Weights of a small multi-label audio tagger.
Model: 8.61M parameters, log mel input, norm batchnorm, activation relu, depths [18].
Data: trained on single notes of musical instruments (NSynth), 184686 training examples, 1.0 epochs.
Rows from block 3 of a small multi-label audio tagger, named by matrix and row number. Each number is 50 + 12 x the weight over its row's rms, rounded and kept within 0 to 99. All counts start at 0. After the name is the row's rms in percent of the matrix's.
After each channel's rows are labels from the 100 clips, of 14976, where the channel reaches its highest value: "top examples" is what is common among them; "loudest band" is the band of the loudest frequency at the time of the peak. Only what is clearly more common there than usual is listed. The data: single notes of musical instruments (NSynth).
# c30: last pointwise conv (model.blocks.3.c3.0.weight, 384x384x1), inputs 256-383

c30.120 090:37 45 60 45 51 55 43 58 42 43 59 44 10 68 48 47 57 51 43 43 44 59 58 30 49 39 64 65 41 72 52 33 58 55 65 57 73 50 61 35 33 44 55 51 52 62 63 53 33 59 31 77 59 45 30 37 28 39 31 38 68 55 40 50 51 49 55 37 54 43 66 53 56 48 32 49 68 34 35 25 42 44 56 45 48 53 56 46 44 41 43 50 51 74 52 51 45 58 65 60 52 40 51 57 52 62 63 68 53 47 50 35 44 45 54 41 39 54 37 66 42 21 54 58 49 69 48 50
top examples: pitch class A; octave 4; note: A4
loudest band: 500 to 1000 Hz; 250 to 500 Hz

c30.207 098:41 36 47 53 67 64 57 48 60 46 54 53 45 46 57 47 46 56 50 25 33 68 31 47 49 56 74 65 53 46 36 54 28 36 41 57 35 58 34 60 66 37 55 59 28 51 49 55 28 51 39 63 25 47 55 57 43 42 26 27 46 49 42 41 56 40 50 60 60 49 54 46 77 59 51 57 55 45 63 54 60 38 22 38 47 65 59 28 38 47 58 48 52 68 50 45 37 62 73 65 52 35 48 51 74 60 52 47 59 41 45 30 46 46 29 71 57 51 63 51 41 37 52 65 35 41 48 52
top examples: pitch class D#; octave 7; note: D#5; pitch class: C
loudest band: 2000 to 4000 Hz

c30.235 095:52 32 65 46 50 52 54 34 41 32 48 54 31 34 52 44 74 41 54 45 46 55 35 61 52 54 27 58 23 62 66 46 33 48 55 67 44 40 50 65 33 47 58 56 28 44 46 51 57 54 35 52 68 44 65 36 56 43 60 38 42 49 31 31 53 56 55 36 69 43 47 59 41 49 56 55 72 43 49 57 54 53 69 65 49 54 35 58 58 39 60 54 64 54 62 34 25 62 31 30 33 59 56 46 63 33 61 71 57 54 46 54 28 35 42 43 52 38 55 37 51 36 50 40 66 52 64 63
top examples: pitch class C#; octave 6; note: C#6; note: C#4
loudest band: 1000 to 2000 Hz

c30.189 093:41 48 43 43 45 46 51 46 53 57 39 53 29 48 44 30 53 49 46 32 33 37 52 35 55 46 79 60 50 54 60 26 43 50 79 57 71 42 47 48 30 56 65 59 53 54 56 57 57 60 41 60 68 51 37 49 21 63 64 57 54 49 31 66 43 58 58 56 40 64 57 59 53 57 68 59 73 47 68 47 54 49 69 62 61 34 44 55 58 57 71 58 63 76 53 56 53 58 42 69 59 51 62 39 49 56 52 76 59 39 62 45 37 59 51 46 72 28 54 62 57 50 39 58 33 59 38 56
top examples: octave 5; pitch class A; acoustic; note: A5
loudest band: 500 to 1000 Hz

c30.126 086:45 28 29 51 42 32 59 65 41 39 45 44 54 66 43 57 59 50 53 36 55 58 31 54 35 51 52 34 58 39 36 45 40 48 46 43 39 34 45 43 58 36 38 64 60 48 44 49 44 41 41 52 57 47 31 28 59 57 27 40 44 49 34 56 38 55 41 41 52 42 73 61 33 44 58 32 65 34 50 38 62 58 56 62 47 35 52 44 36 40 33 47 41 39 28 55 42 65 42 72 38 39 36 29 58 50 60 74 49 35 35 36 44 44 42 54 67 44 38 57 49 60 52 63 53 64 56 41
top examples: octave 5; pitch class A
loudest band: 500 to 1000 Hz

c30.101 091:60 39 33 56 56 36 46 40 45 25 41 43 57 40 45 47 33 56 36 40 52 47 58 68 38 60 48 49 48 40 36 45 49 46 48 74 46 45 55 39 36 55 51 57 66 46 41 51 51 55 49 66 56 52 50 25 68 33 40 36 38 46 50 42 23 39 39 37 55 25 48 52 47 39 69 62 69 51 60 33 80 48 36 56 56 40 36 52 46 33 55 50 48 70 61 62 41 43 45 40 59 37 49 59 58 73 52 68 41 58 60 68 44 39 65 57 48 54 38 49 45 37 57 45 34 43 36 36
top examples: acoustic; octave 6; string; octave 7
loudest band: 1000 to 2000 Hz; 2000 to 4000 Hz

c30.181 107:58 52 45 40 41 61 55 59 51 34 51 48 71 49 57 43 38 53 47 25 40 55 32 56 47 34 54 44 57 40 39 45 52 50 40 52 56 24 41 51 57 52 61 46 57 40 51 46 55 32 67 32 35 32 57 35 55 38 42 44 54 78 56 29 50 38 26 60 40 50 45 55 48 58 37 31 61 63 74 53 54 53 59 42 67 54 53 51 74 57 57 51 38 33 37 42 52 58 30 73 42 39 39 32 86 69 53 66 55 59 28 33 33 47 57 76 59 54 61 60 44 56 58 43 65 59 29 55
top examples: pitch class A; octave 7; pitch class D; note: A7
loudest band: 2000 to 4000 Hz; 1000 to 2000 Hz

c30.26 096:49 32 52 59 55 44 62 47 42 63 51 39 65 44 48 61 26 43 69 60 46 66 59 50 46 45 50 30 47 61 43 64 41 38 64 48 56 45 69 45 39 56 47 50 43 56 44 36 61 53 79 32 40 50 50 30 27 60 43 55 42 57 71 49 50 53 67 64 49 60 45 43 40 45 54 45 57 62 77 94 59 48 58 57 49 26 47 45 60 51 59 53 51 34 37 63 53 58 41 62 55 54 42 43 62 43 72 61 67 44 20 52 59 49 73 61 58 73 55 62 44 68 42 40 63 48 56 51
top examples: pitch class D#; octave 4; note: D#4
loudest band: 250 to 500 Hz

c30.191 098:57 44 38 41 44 47 40 40 26 55 41 39 34 72 33 28 35 39 55 62 39 48 46 40 40 46 54 37 38 66 50 53 51 40 52 60 43 32 59 55 25 40 48 39 48 53 31 55 66 49 69 60 48 51 87 57 47 33 46 44 51 56 50 53 35 57 46 43 40 50 43 50 48 50 44 59 38 44 45 52 55 53 94 52 59 32 46 63 89 45 68 53 60 53 52 62 30 52 28 68 37 48 38 45 72 51 52 52 58 49 62 57 46 28 55 52 66 59 47 57 52 64 65 41 60 50 53 30
top examples: pitch class C#; octave 6; note: C#6
loudest band: 1000 to 2000 Hz

c30.213 094:42 41 49 66 57 43 52 41 38 44 55 47 58 58 40 50 51 59 48 56 37 48 78 56 56 67 30 41 61 43 28 40 50 47 54 35 37 41 52 56 47 57 49 61 32 60 41 55 49 48 25 60 56 50 29 52 65 39 47 49 11 40 56 52 46 35 32 30 49 44 47 42 43 45 34 50 62 60 43 29 61 49 57 49 56 30 43 54 40 31 45 52 32 36 44 26 45 55 46 59 45 27 33 51 50 74 31 72 24 69 43 40 41 49 35 47 34 29 25 34 46 38 42 52 42 42 62 37
top examples: bass; octave 5; octave 6
loudest band: 1000 to 2000 Hz; 500 to 1000 Hz

c30.353 102:65 63 30 56 56 45 41 51 23 45 58 43 47 55 35 60 35 58 66 57 69 40 51 56 26 63 61 37 65 40 59 62 38 54 26 42 52 38 59 30 66 54 49 47 54 52 56 42 41 50 39 49 65 40 48 40 28 44 41 36 43 48 43 52 25 58 41 41 52 55 42 40 32 53 59 69 63 45 43 53 44 53 61 57 58 35 22 31 42 46 62 23 52 59 46 43 48 55 39 49 46 38 53 35 54 37 28 61 32 32 31 38 56 19 67 44 50 53 37 44 22 50 44 50 51 48 61 39
top examples: acoustic; string; octave 6; octave 5
loudest band: 1000 to 2000 Hz; 500 to 1000 Hz

c30.94 106:32 40 50 28 50 34 44 54 36 26 47 48 46 73 52 59 43 39 49 45 65 55 29 63 33 53 73 58 46 45 39 35 42 54 42 53 42 43 55 50 37 37 63 48 38 56 43 41 58 55 58 38 42 59 53 45 39 54 46 42 57 42 52 42 37 49 49 43 30 44 40 56 38 51 52 39 59 44 64 62 54 47 63 53 59 43 43 48 24 46 65 60 50 47 61 50 57 60 61 79 53 50 46 56 68 33 56 61 55 41 34 55 38 44 73 46 66 30 69 67 62 56 53 61 64 78 50 47
top examples: pitch class A; octave 6; guitar; note: A6
loudest band: 1000 to 2000 Hz

c30.97 093:49 51 35 62 62 29 61 38 32 59 45 38 50 36 49 64 42 55 37 48 41 62 35 58 38 28 40 36 48 65 44 51 44 62 29 71 53 48 84 51 46 52 50 38 24 57 61 71 50 48 78 57 55 40 57 31 50 17 40 22 50 43 42 45 41 66 63 32 55 53 56 42 36 52 25 48 57 41 34 77 39 40 50 63 69 46 42 52 31 41 39 59 35 70 62 59 53 51 60 38 40 49 37 39 44 50 49 59 46 35 32 54 49 23 53 55 41 48 33 44 35 46 70 46 53 46 47 35
top examples: pitch class F#; octave 4; note: F#4
loudest band: 500 to 1000 Hz; 250 to 500 Hz

c30.83 102:47 52 38 54 46 54 43 41 49 51 46 35 40 49 47 39 55 36 72 47 25 46 47 44 47 38 42 42 65 67 51 67 52 16 72 27 62 63 57 66 52 47 42 58 61 64 31 45 31 56 41 56 66 47 50 55 31 55 42 59 49 50 59 55 41 57 60 61 57 58 39 46 61 45 57 79 60 28 20 58 46 66 56 44 53 49 58 42 60 54 42 33 81 55 56 41 58 76 36 39 63 31 53 59 42 60 55 72 42 60 62 47 67 49 42 44 45 43 44 63 59 52 49 69 26 55 73 36
top examples: pitch class C#; octave 6; note: C#6; note: C#5
loudest band: 1000 to 2000 Hz

c30.198 097:50 65 56 54 40 59 43 43 70 60 59 44 25 47 60 66 44 40 44 34 48 44 61 37 46 44 50 52 71 69 51 56 53 49 53 57 32 46 57 58 53 54 42 73 47 61 56 44 49 55 57 49 58 54 45 60 45 56 52 42 52 43 70 63 62 61 39 58 55 71 53 43 37 62 47 77 40 50 37 61 58 48 49 58 41 45 47 41 67 45 74 52 80 71 54 79 45 58 66 67 47 43 60 50 57 54 54 45 46 60 39 66 69 39 46 57 47 54 59 49 55 26 51 47 44 42 61 33
top examples: octave 6; octave 7; keyboard; guitar
loudest band: 1000 to 2000 Hz; 2000 to 4000 Hz

c30.280 111:27 35 51 49 30 39 56 30 65 63 45 46 19 56 50 49 52 44 56 58 38 35 59 28 41 20 45 50 60 62 37 68 37 52 55 37 49 31 34 40 39 44 58 60 48 47 39 58 44 54 41 68 66 61 42 37 39 70 67 45 50 47 59 45 41 40 66 73 40 35 57 47 34 48 26 60 66 54 55 44 56 44 73 44 55 47 53 64 75 43 38 45 55 75 50 56 41 73 65 61 63 51 39 52 57 71 49 47 52 39 39 60 57 38 55 48 57 44 51 45 66 50 56 42 44 45 43 53
top examples: pitch class F#; octave 6; note: F#6; octave 7
loudest band: 1000 to 2000 Hz; 2000 to 4000 Hz

c30.231 096:35 55 33 49 64 46 48 60 46 51 53 20 35 47 38 51 40 39 35 60 40 59 58 27 37 34 54 45 29 55 48 61 35 64 27 51 75 65 61 35 58 53 49 55 51 31 47 51 48 40 36 43 42 36 47 31 27 35 51 58 34 51 31 45 31 58 62 42 44 64 42 45 34 39 73 69 44 66 46 51 66 41 62 59 65 26 35 44 58 34 54 33 49 61 50 59 26 65 56 59 29 83 53 24 45 34 31 54 26 41 53 51 29 22 46 59 70 58 34 42 27 56 49 56 42 44 53 49
top examples: electronic; organ; pitch class C#
loudest band: 250 to 500 Hz

c30.78 108:48 55 49 52 70 34 54 60 42 55 56 40 44 56 44 46 54 36 53 56 53 68 47 78 40 61 48 55 63 46 53 41 45 65 53 57 43 33 63 44 46 58 60 72 46 70 62 55 63 30 53 44 75 55 50 51 50 47 58 39 61 44 52 59 51 63 39 44 54 67 42 46 42 54 51 67 55 51 40 53 67 48 66 66 64 58 49 41 34 53 66 40 46 48 52 58 52 54 52 45 49 50 51 48 63 71 32 84 44 59 53 58 48 54 55 47 52 44 46 43 51 58 69 66 59 70 55 46
top examples: acoustic; string; octave 5; octave 6
loudest band: 500 to 1000 Hz; 1000 to 2000 Hz

c30.86 096:44 43 42 40 43 51 17 64 28 63 29 32 50 44 48 48 42 69 65 54 71 44 42 49 20 46 44 45 47 38 55 48 29 55 54 50 64 48 65 51 40 61 59 51 53 39 45 50 57 50 60 32 60 49 53 48 57 54 24 39 45 54 35 57 42 41 75 62 44 50 50 43 65 54 43 57 40 30 34 77 56 47 39 45 54 40 39 39 44 36 33 61 31 60 50 30 43 48 38 45 55 48 48 49 45 32 51 46 52 65 40 39 59 19 76 59 58 71 32 64 48 60 62 40 63 61 43 41
top examples: pitch class E; octave 3; octave 4; note: E3
loudest band: 250 to 500 Hz

c30.340 102:42 53 47 57 41 38 47 39 66 80 62 54 53 50 38 55 54 54 45 68 61 59 51 51 39 28 52 51 36 36 59 63 44 39 55 43 80 61 77 57 57 41 43 43 67 56 46 34 44 60 65 63 58 40 38 49 53 43 62 57 31 41 56 48 46 61 52 48 45 54 49 56 50 49 67 46 40 28 58 77 41 41 53 48 48 38 50 42 51 50 31 56 70 67 34 48 58 60 53 40 49 42 48 55 57 58 39 33 55 48 52 49 73 42 50 62 45 54 50 71 53 55 44 38 49 39 55 44
top examples: octave 5; bass; pitch class F; instrument family: mallet
loudest band: 500 to 1000 Hz

c30.287 091:46 50 44 33 50 44 17 68 30 59 41 39 53 42 31 41 41 43 61 54 56 30 30 51 54 51 57 44 33 64 37 69 65 59 52 44 55 37 63 37 50 47 37 49 37 61 58 39 40 53 41 59 58 47 43 43 30 33 41 35 46 49 52 35 48 64 50 29 37 61 54 27 39 44 71 73 55 42 51 51 45 53 62 65 49 47 32 39 35 49 57 38 47 69 50 59 37 82 69 43 37 48 45 33 57 47 46 47 46 47 59 21 46 60 51 50 45 24 47 52 42 47 68 37 50 45 64 41
top examples: octave 5; mallet
loudest band: 500 to 1000 Hz

c30.291 124:40 56 47 34 45 66 59 57 46 60 24 50 26 44 63 39 43 64 51 38 62 36 48 39 51 53 42 32 53 53 48 46 54 46 73 51 58 35 39 61 44 49 72 36 49 40 48 50 51 62 55 57 49 56 70 49 33 54 50 52 43 45 29 69 57 40 65 57 47 25 37 56 70 46 55 49 38 65 63 41 44 43 36 59 65 60 46 60 60 58 69 45 74 63 74 30 38 54 48 61 40 36 53 35 39 63 70 51 58 69 58 44 33 46 51 57 48 78 58 65 41 67 63 56 61 42 21 48
top examples: octave 4; instrument family: bass; pitch class C#; note: C#4
loudest band: 250 to 500 Hz

c30.372 108:52 54 38 45 62 56 51 39 48 52 46 42 34 44 42 60 46 05 38 36 44 48 53 44 58 50 62 46 51 67 39 52 44 64 57 34 74 66 84 44 29 28 72 52 63 23 59 55 54 59 61 55 75 40 43 49 48 48 47 53 36 38 36 75 49 54 74 60 50 50 51 48 66 56 60 48 58 39 54 66 48 47 49 60 49 44 45 65 22 50 49 53 45 62 60 49 62 68 52 46 41 67 57 46 59 62 51 64 51 34 38 32 71 37 43 71 42 69 56 44 57 60 49 51 48 36 72 51
top examples: bass; synthetic; octave 4
loudest band: 250 to 500 Hz; 500 to 1000 Hz

c30.216 103:34 43 53 54 39 65 62 60 30 57 65 39 33 39 50 47 47 39 42 45 45 24 35 35 41 41 68 53 72 58 52 65 60 39 52 43 68 65 53 51 39 59 61 45 64 49 35 51 53 75 37 66 43 68 35 56 49 53 43 53 48 45 41 65 47 53 55 43 51 66 66 58 49 36 57 72 46 44 59 66 59 67 44 64 45 50 63 44 38 52 49 45 50 64 74 44 39 46 64 47 59 51 49 59 56 74 67 41 43 31 58 44 47 44 51 70 43 36 34 43 51 61 63 58 44 60 63 52
top examples: bass; octave 5
loudest band: 500 to 1000 Hz

c30.32 100:50 57 60 39 48 39 41 52 57 33 37 56 56 45 45 55 43 41 42 17 40 58 49 48 46 47 66 54 55 37 54 57 61 57 48 49 46 60 39 43 44 32 41 57 74 40 40 54 34 45 36 71 41 50 21 40 55 34 46 33 47 40 48 47 43 41 63 77 59 48 73 38 53 53 61 34 51 39 36 43 51 63 46 33 27 51 49 41 39 52 67 75 49 77 40 65 50 36 62 57 61 48 48 47 59 63 79 50 50 54 43 53 56 63 55 50 36 49 47 60 56 40 61 43 59 54 34 58
top examples: octave 5
loudest band: 500 to 1000 Hz

c30.7 093:47 38 43 37 52 40 48 54 45 64 35 29 50 74 37 57 49 18 53 53 49 55 34 54 40 36 64 48 48 60 34 46 60 48 55 52 49 29 35 44 59 38 34 52 57 62 47 42 53 69 37 40 58 39 60 23 47 49 31 50 71 53 52 46 41 66 62 26 42 38 31 42 50 51 63 50 41 62 36 65 40 58 68 69 34 37 39 42 50 59 61 24 59 52 54 69 57 50 57 72 47 35 41 38 56 24 48 62 41 59 30 53 17 51 49 46 32 51 50 56 60 50 54 53 31 65 38 37
top examples: pitch class A; acoustic; octave 5; note: A5
loudest band: 500 to 1000 Hz

c30.71 090:56 52 57 62 53 44 44 39 49 59 59 41 47 51 44 41 57 31 46 42 45 32 58 42 41 33 51 28 61 68 48 59 46 43 36 71 47 40 48 47 49 51 58 68 37 73 29 57 48 50 46 38 64 29 41 31 48 48 45 54 40 41 51 65 29 49 36 36 44 42 47 37 33 29 50 79 63 50 32 63 59 64 55 47 62 40 47 46 44 46 57 33 57 49 41 43 33 48 39 49 44 44 32 51 54 23 35 48 53 36 49 62 43 48 48 35 36 31 45 47 71 42 49 64 41 34 46 53
top examples: octave 6; acoustic; mallet; pitch class: G
loudest band: 1000 to 2000 Hz

c30.250 108:44 54 55 58 38 59 36 53 57 34 27 40 43 48 53 63 41 39 44 38 41 48 57 40 43 50 43 58 46 62 47 35 50 23 43 50 31 42 33 58 71 51 76 55 39 37 67 45 70 40 44 59 44 47 75 57 56 49 58 47 56 66 56 54 60 51 48 72 48 52 45 40 44 63 39 33 53 55 89 56 50 39 49 37 58 42 44 62 53 45 48 50 46 40 49 24 49 46 53 52 39 46 40 47 81 37 51 55 63 53 53 52 40 33 44 82 59 78 49 41 36 45 70 51 59 33 63 47
top examples: octave 4; pitch class A#; pitch class: D; note: A#4
loudest band: 250 to 500 Hz

c30.370 104:34 40 49 52 56 59 45 77 48 62 52 47 54 59 53 56 52 52 52 61 53 55 40 50 60 43 57 53 61 50 56 35 32 66 58 68 63 51 57 55 20 36 46 49 50 51 48 43 45 51 71 52 38 55 49 53 52 55 50 63 41 48 51 51 59 48 66 49 32 39 58 66 35 36 50 52 32 42 40 79 38 50 48 82 59 40 53 56 51 43 58 36 41 47 53 40 44 57 40 63 42 69 56 34 32 63 59 54 48 40 63 53 52 42 77 48 50 49 45 40 53 55 30 46 39 46 38 61
top examples: pitch class E; bass; octave 4; note: E4
loudest band: 250 to 500 Hz; 500 to 1000 Hz

c30.371 103:48 43 54 50 42 42 55 26 57 48 38 39 57 34 44 46 56 74 41 48 23 31 50 45 53 42 48 51 47 51 49 63 51 40 51 28 57 52 34 67 49 39 28 49 40 49 58 45 35 44 21 35 40 54 54 46 43 30 48 58 44 35 40 63 62 54 51 35 49 55 49 69 52 37 59 76 79 44 46 23 53 50 66 38 48 53 52 68 40 49 48 57 32 50 45 28 40 27 42 45 44 51 38 46 31 51 42 45 42 21 47 53 38 66 41 61 48 34 45 42 41 45 46 57 40 25 64 66
top examples: acoustic; brass; octave 6; octave 5
loudest band: 1000 to 2000 Hz

c30.298 096:38 39 49 51 66 70 52 52 55 47 55 50 46 37 56 50 46 37 52 33 34 39 53 53 52 54 66 55 83 50 43 72 44 58 58 57 66 41 34 48 73 64 80 67 28 56 63 39 45 53 55 40 51 66 46 42 53 44 57 41 43 62 39 54 45 37 65 73 46 48 70 57 59 67 55 46 34 53 67 47 44 52 28 60 59 56 50 36 45 41 58 59 67 65 57 48 44 43 51 65 61 63 58 61 60 71 55 41 44 45 42 45 40 34 38 73 25 62 57 61 55 59 33 70 49 40 58 60
top examples: pitch class D#; octave 4; note: D#4
loudest band: 250 to 500 Hz

c30.254 105:29 49 49 65 42 45 47 42 41 58 43 63 45 48 68 73 45 57 66 60 35 39 51 57 55 57 56 49 49 66 50 73 55 50 60 30 40 46 48 40 51 43 37 69 52 47 41 45 44 41 39 46 34 46 41 52 49 38 39 62 35 59 84 48 50 46 46 49 58 79 52 46 53 48 46 52 45 72 51 21 57 68 50 40 50 55 48 37 83 63 53 52 37 40 44 57 57 47 41 52 51 34 44 53 60 51 27 50 49 55 31 49 50 51 28 46 26 23 46 59 66 40 32 50 42 46 56 57
top examples: octave 7; pitch class D#; note: D#7; note: E7
loudest band: 2000 to 4000 Hz

c30.142 093:42 54 73 40 37 61 56 52 43 47 45 48 33 54 41 63 58 28 45 57 45 40 58 47 54 57 66 52 41 69 56 49 63 44 49 58 28 48 44 36 44 50 53 39 25 35 43 43 47 54 45 48 37 63 50 51 50 44 69 36 48 58 82 55 51 60 56 30 61 66 63 37 36 58 57 64 63 28 65 32 50 42 33 75 27 42 31 53 64 43 57 50 63 75 40 84 47 54 52 58 48 64 51 47 60 51 49 66 50 54 55 46 49 40 63 40 36 41 48 42 58 40 52 43 47 57 59 52
top examples: octave 7; guitar; instrument family: keyboard; pitch class C
loudest band: 2000 to 4000 Hz

c30.80 098:46 51 49 59 44 65 52 46 59 80 54 54 29 44 55 49 63 45 45 64 38 49 58 25 55 47 80 39 59 68 45 72 50 40 60 46 57 36 39 50 64 41 54 38 52 37 47 32 40 69 42 44 57 79 57 34 46 66 70 44 48 42 72 61 53 29 82 37 51 53 59 66 52 43 37 70 29 59 69 41 58 51 57 63 47 45 23 50 53 53 48 46 72 66 50 77 48 59 54 62 70 57 54 43 52 79 53 49 51 52 39 51 60 46 45 46 39 51 63 56 60 37 53 56 36 58 55 49
top examples: octave 5; octave 6; pitch class F#; pitch class: F
loudest band: 500 to 1000 Hz; 1000 to 2000 Hz

c30.85 110:52 64 64 63 69 53 67 47 43 44 57 51 33 52 55 42 37 33 56 54 37 52 36 65 48 48 55 52 72 69 54 51 46 71 39 72 33 40 57 50 43 54 78 59 42 49 55 64 57 57 41 39 57 52 52 42 38 59 44 41 41 58 67 53 46 52 49 80 45 44 42 35 45 57 44 43 64 50 61 55 56 37 78 47 61 43 54 59 43 49 50 54 65 52 49 60 50 71 57 56 41 78 44 35 72 49 47 53 47 42 28 50 61 58 48 68 71 52 52 46 68 42 69 75 64 53 67 42
top examples: pitch class F#; octave 6; instrument family: guitar; note: F#6
loudest band: 1000 to 2000 Hz; 2000 to 4000 Hz

c30.16 108:59 50 37 31 52 54 48 46 57 61 49 53 54 54 51 41 55 39 43 37 52 35 54 48 45 65 79 51 43 45 51 46 53 39 32 61 64 44 46 47 55 51 35 44 51 39 55 48 53 48 53 71 55 55 58 58 43 44 47 43 49 40 37 45 52 66 58 44 45 63 80 53 46 48 44 56 65 38 47 42 35 52 62 59 31 41 46 54 46 49 63 46 54 64 37 61 47 49 77 50 55 54 35 64 78 58 53 57 50 43 52 50 38 57 62 61 55 39 54 63 64 57 67 40 50 41 50 39
top examples: octave 5; acoustic; pitch class C; note: C5
loudest band: 500 to 1000 Hz; 1000 to 2000 Hz

c30.13 099:48 34 33 33 32 43 43 59 41 54 52 46 40 78 40 35 34 24 29 39 50 34 56 38 53 52 57 33 56 60 53 61 54 35 52 33 48 41 37 60 66 39 54 52 50 54 64 44 47 56 33 45 55 60 65 36 43 28 51 44 47 33 46 44 36 35 64 65 48 41 34 64 42 51 67 51 60 35 47 55 61 62 52 69 31 47 38 41 44 36 49 39 71 71 55 54 13 69 48 44 47 26 37 43 52 55 54 73 41 65 53 43 28 47 48 49 50 38 41 59 27 47 50 69 43 44 63 39
top examples: pitch class C#; octave 4; instrument family: bass; note: C#4
loudest band: 250 to 500 Hz

c30.219 120:24 36 51 49 35 66 47 55 43 62 57 40 39 64 51 69 34 40 67 63 44 43 32 32 49 25 70 58 55 51 55 55 60 52 58 58 46 32 34 49 29 49 57 49 76 72 25 64 51 60 46 57 58 45 62 56 33 40 55 62 39 61 66 57 45 48 74 20 42 40 54 68 42 44 45 64 75 47 28 40 36 55 57 54 52 55 33 56 63 58 44 48 52 56 46 43 49 71 36 67 42 37 42 57 47 57 50 70 53 48 42 50 35 31 63 38 47 52 65 77 60 38 43 63 38 72 57 41
top examples: pitch class A; pitch class E; guitar
loudest band: 1000 to 2000 Hz; 2000 to 4000 Hz

c30.133 102:32 50 48 57 30 55 29 45 51 73 60 49 40 52 40 62 22 43 53 59 43 46 67 43 56 51 83 29 62 62 56 47 54 23 46 18 73 63 49 46 55 44 33 42 64 52 52 38 38 58 63 53 65 37 49 52 40 53 54 38 57 54 47 65 38 53 46 49 44 55 55 64 55 50 49 50 41 47 59 62 37 54 58 47 28 37 34 43 51 43 25 46 49 50 46 69 40 61 42 65 33 44 41 32 44 81 43 41 74 31 49 34 39 45 60 47 47 70 59 51 49 50 50 43 56 60 52 34
top examples: pitch class E; pitch class A#; octave 7; note: E4
loudest band: 2000 to 4000 Hz

c30.87 097:46 42 51 60 60 64 65 41 41 58 57 39 50 56 51 56 28 34 50 37 36 37 59 52 34 34 51 35 60 54 56 63 59 66 55 44 46 43 65 63 28 37 36 54 48 42 63 38 37 38 72 35 67 50 53 42 47 70 58 41 39 49 55 70 51 63 46 65 60 55 26 47 62 48 58 45 46 60 25 70 52 41 50 76 59 63 46 64 67 45 68 53 74 50 46 50 49 76 37 44 48 69 57 40 34 20 56 62 69 56 51 66 70 48 49 42 52 50 42 54 52 45 61 58 34 58 53 55
top examples: pitch class F#; pitch class C#; note: F#6
loudest band: 1000 to 2000 Hz

c30.305 112:72 38 55 72 26 42 39 32 47 70 43 59 56 53 55 63 53 25 46 70 44 60 44 45 48 40 44 48 48 67 47 60 43 81 58 58 54 43 67 50 24 56 54 30 41 58 64 57 30 62 80 43 54 59 53 40 47 55 47 66 55 47 43 56 63 62 77 67 44 50 56 45 51 40 38 60 55 29 45 86 43 55 47 37 59 41 49 43 49 44 58 67 63 43 57 65 62 46 58 64 55 63 67 40 44 52 59 48 47 38 55 56 59 44 43 50 48 62 53 54 41 55 43 27 40 56 43 54
top examples: electronic; octave 5; organ; note: G#5
loudest band: 2000 to 4000 Hz

c30.56 101:38 54 52 41 45 57 46 31 55 51 61 54 34 54 44 37 51 61 57 55 39 47 63 20 56 39 43 44 53 65 48 44 44 60 53 53 63 57 69 63 60 57 60 63 53 40 62 53 52 52 49 56 76 48 60 49 41 42 55 64 37 57 53 64 46 65 57 83 70 52 32 43 56 48 70 64 53 63 71 75 56 35 66 37 79 34 52 59 44 42 53 40 76 45 55 27 62 79 43 57 48 63 45 32 66 57 56 74 48 56 42 46 59 49 47 64 54 54 45 46 44 56 46 35 38 48 62 69
top examples: bass; octave 5; pitch class A#; pitch class: D#
loudest band: 500 to 1000 Hz; 1000 to 2000 Hz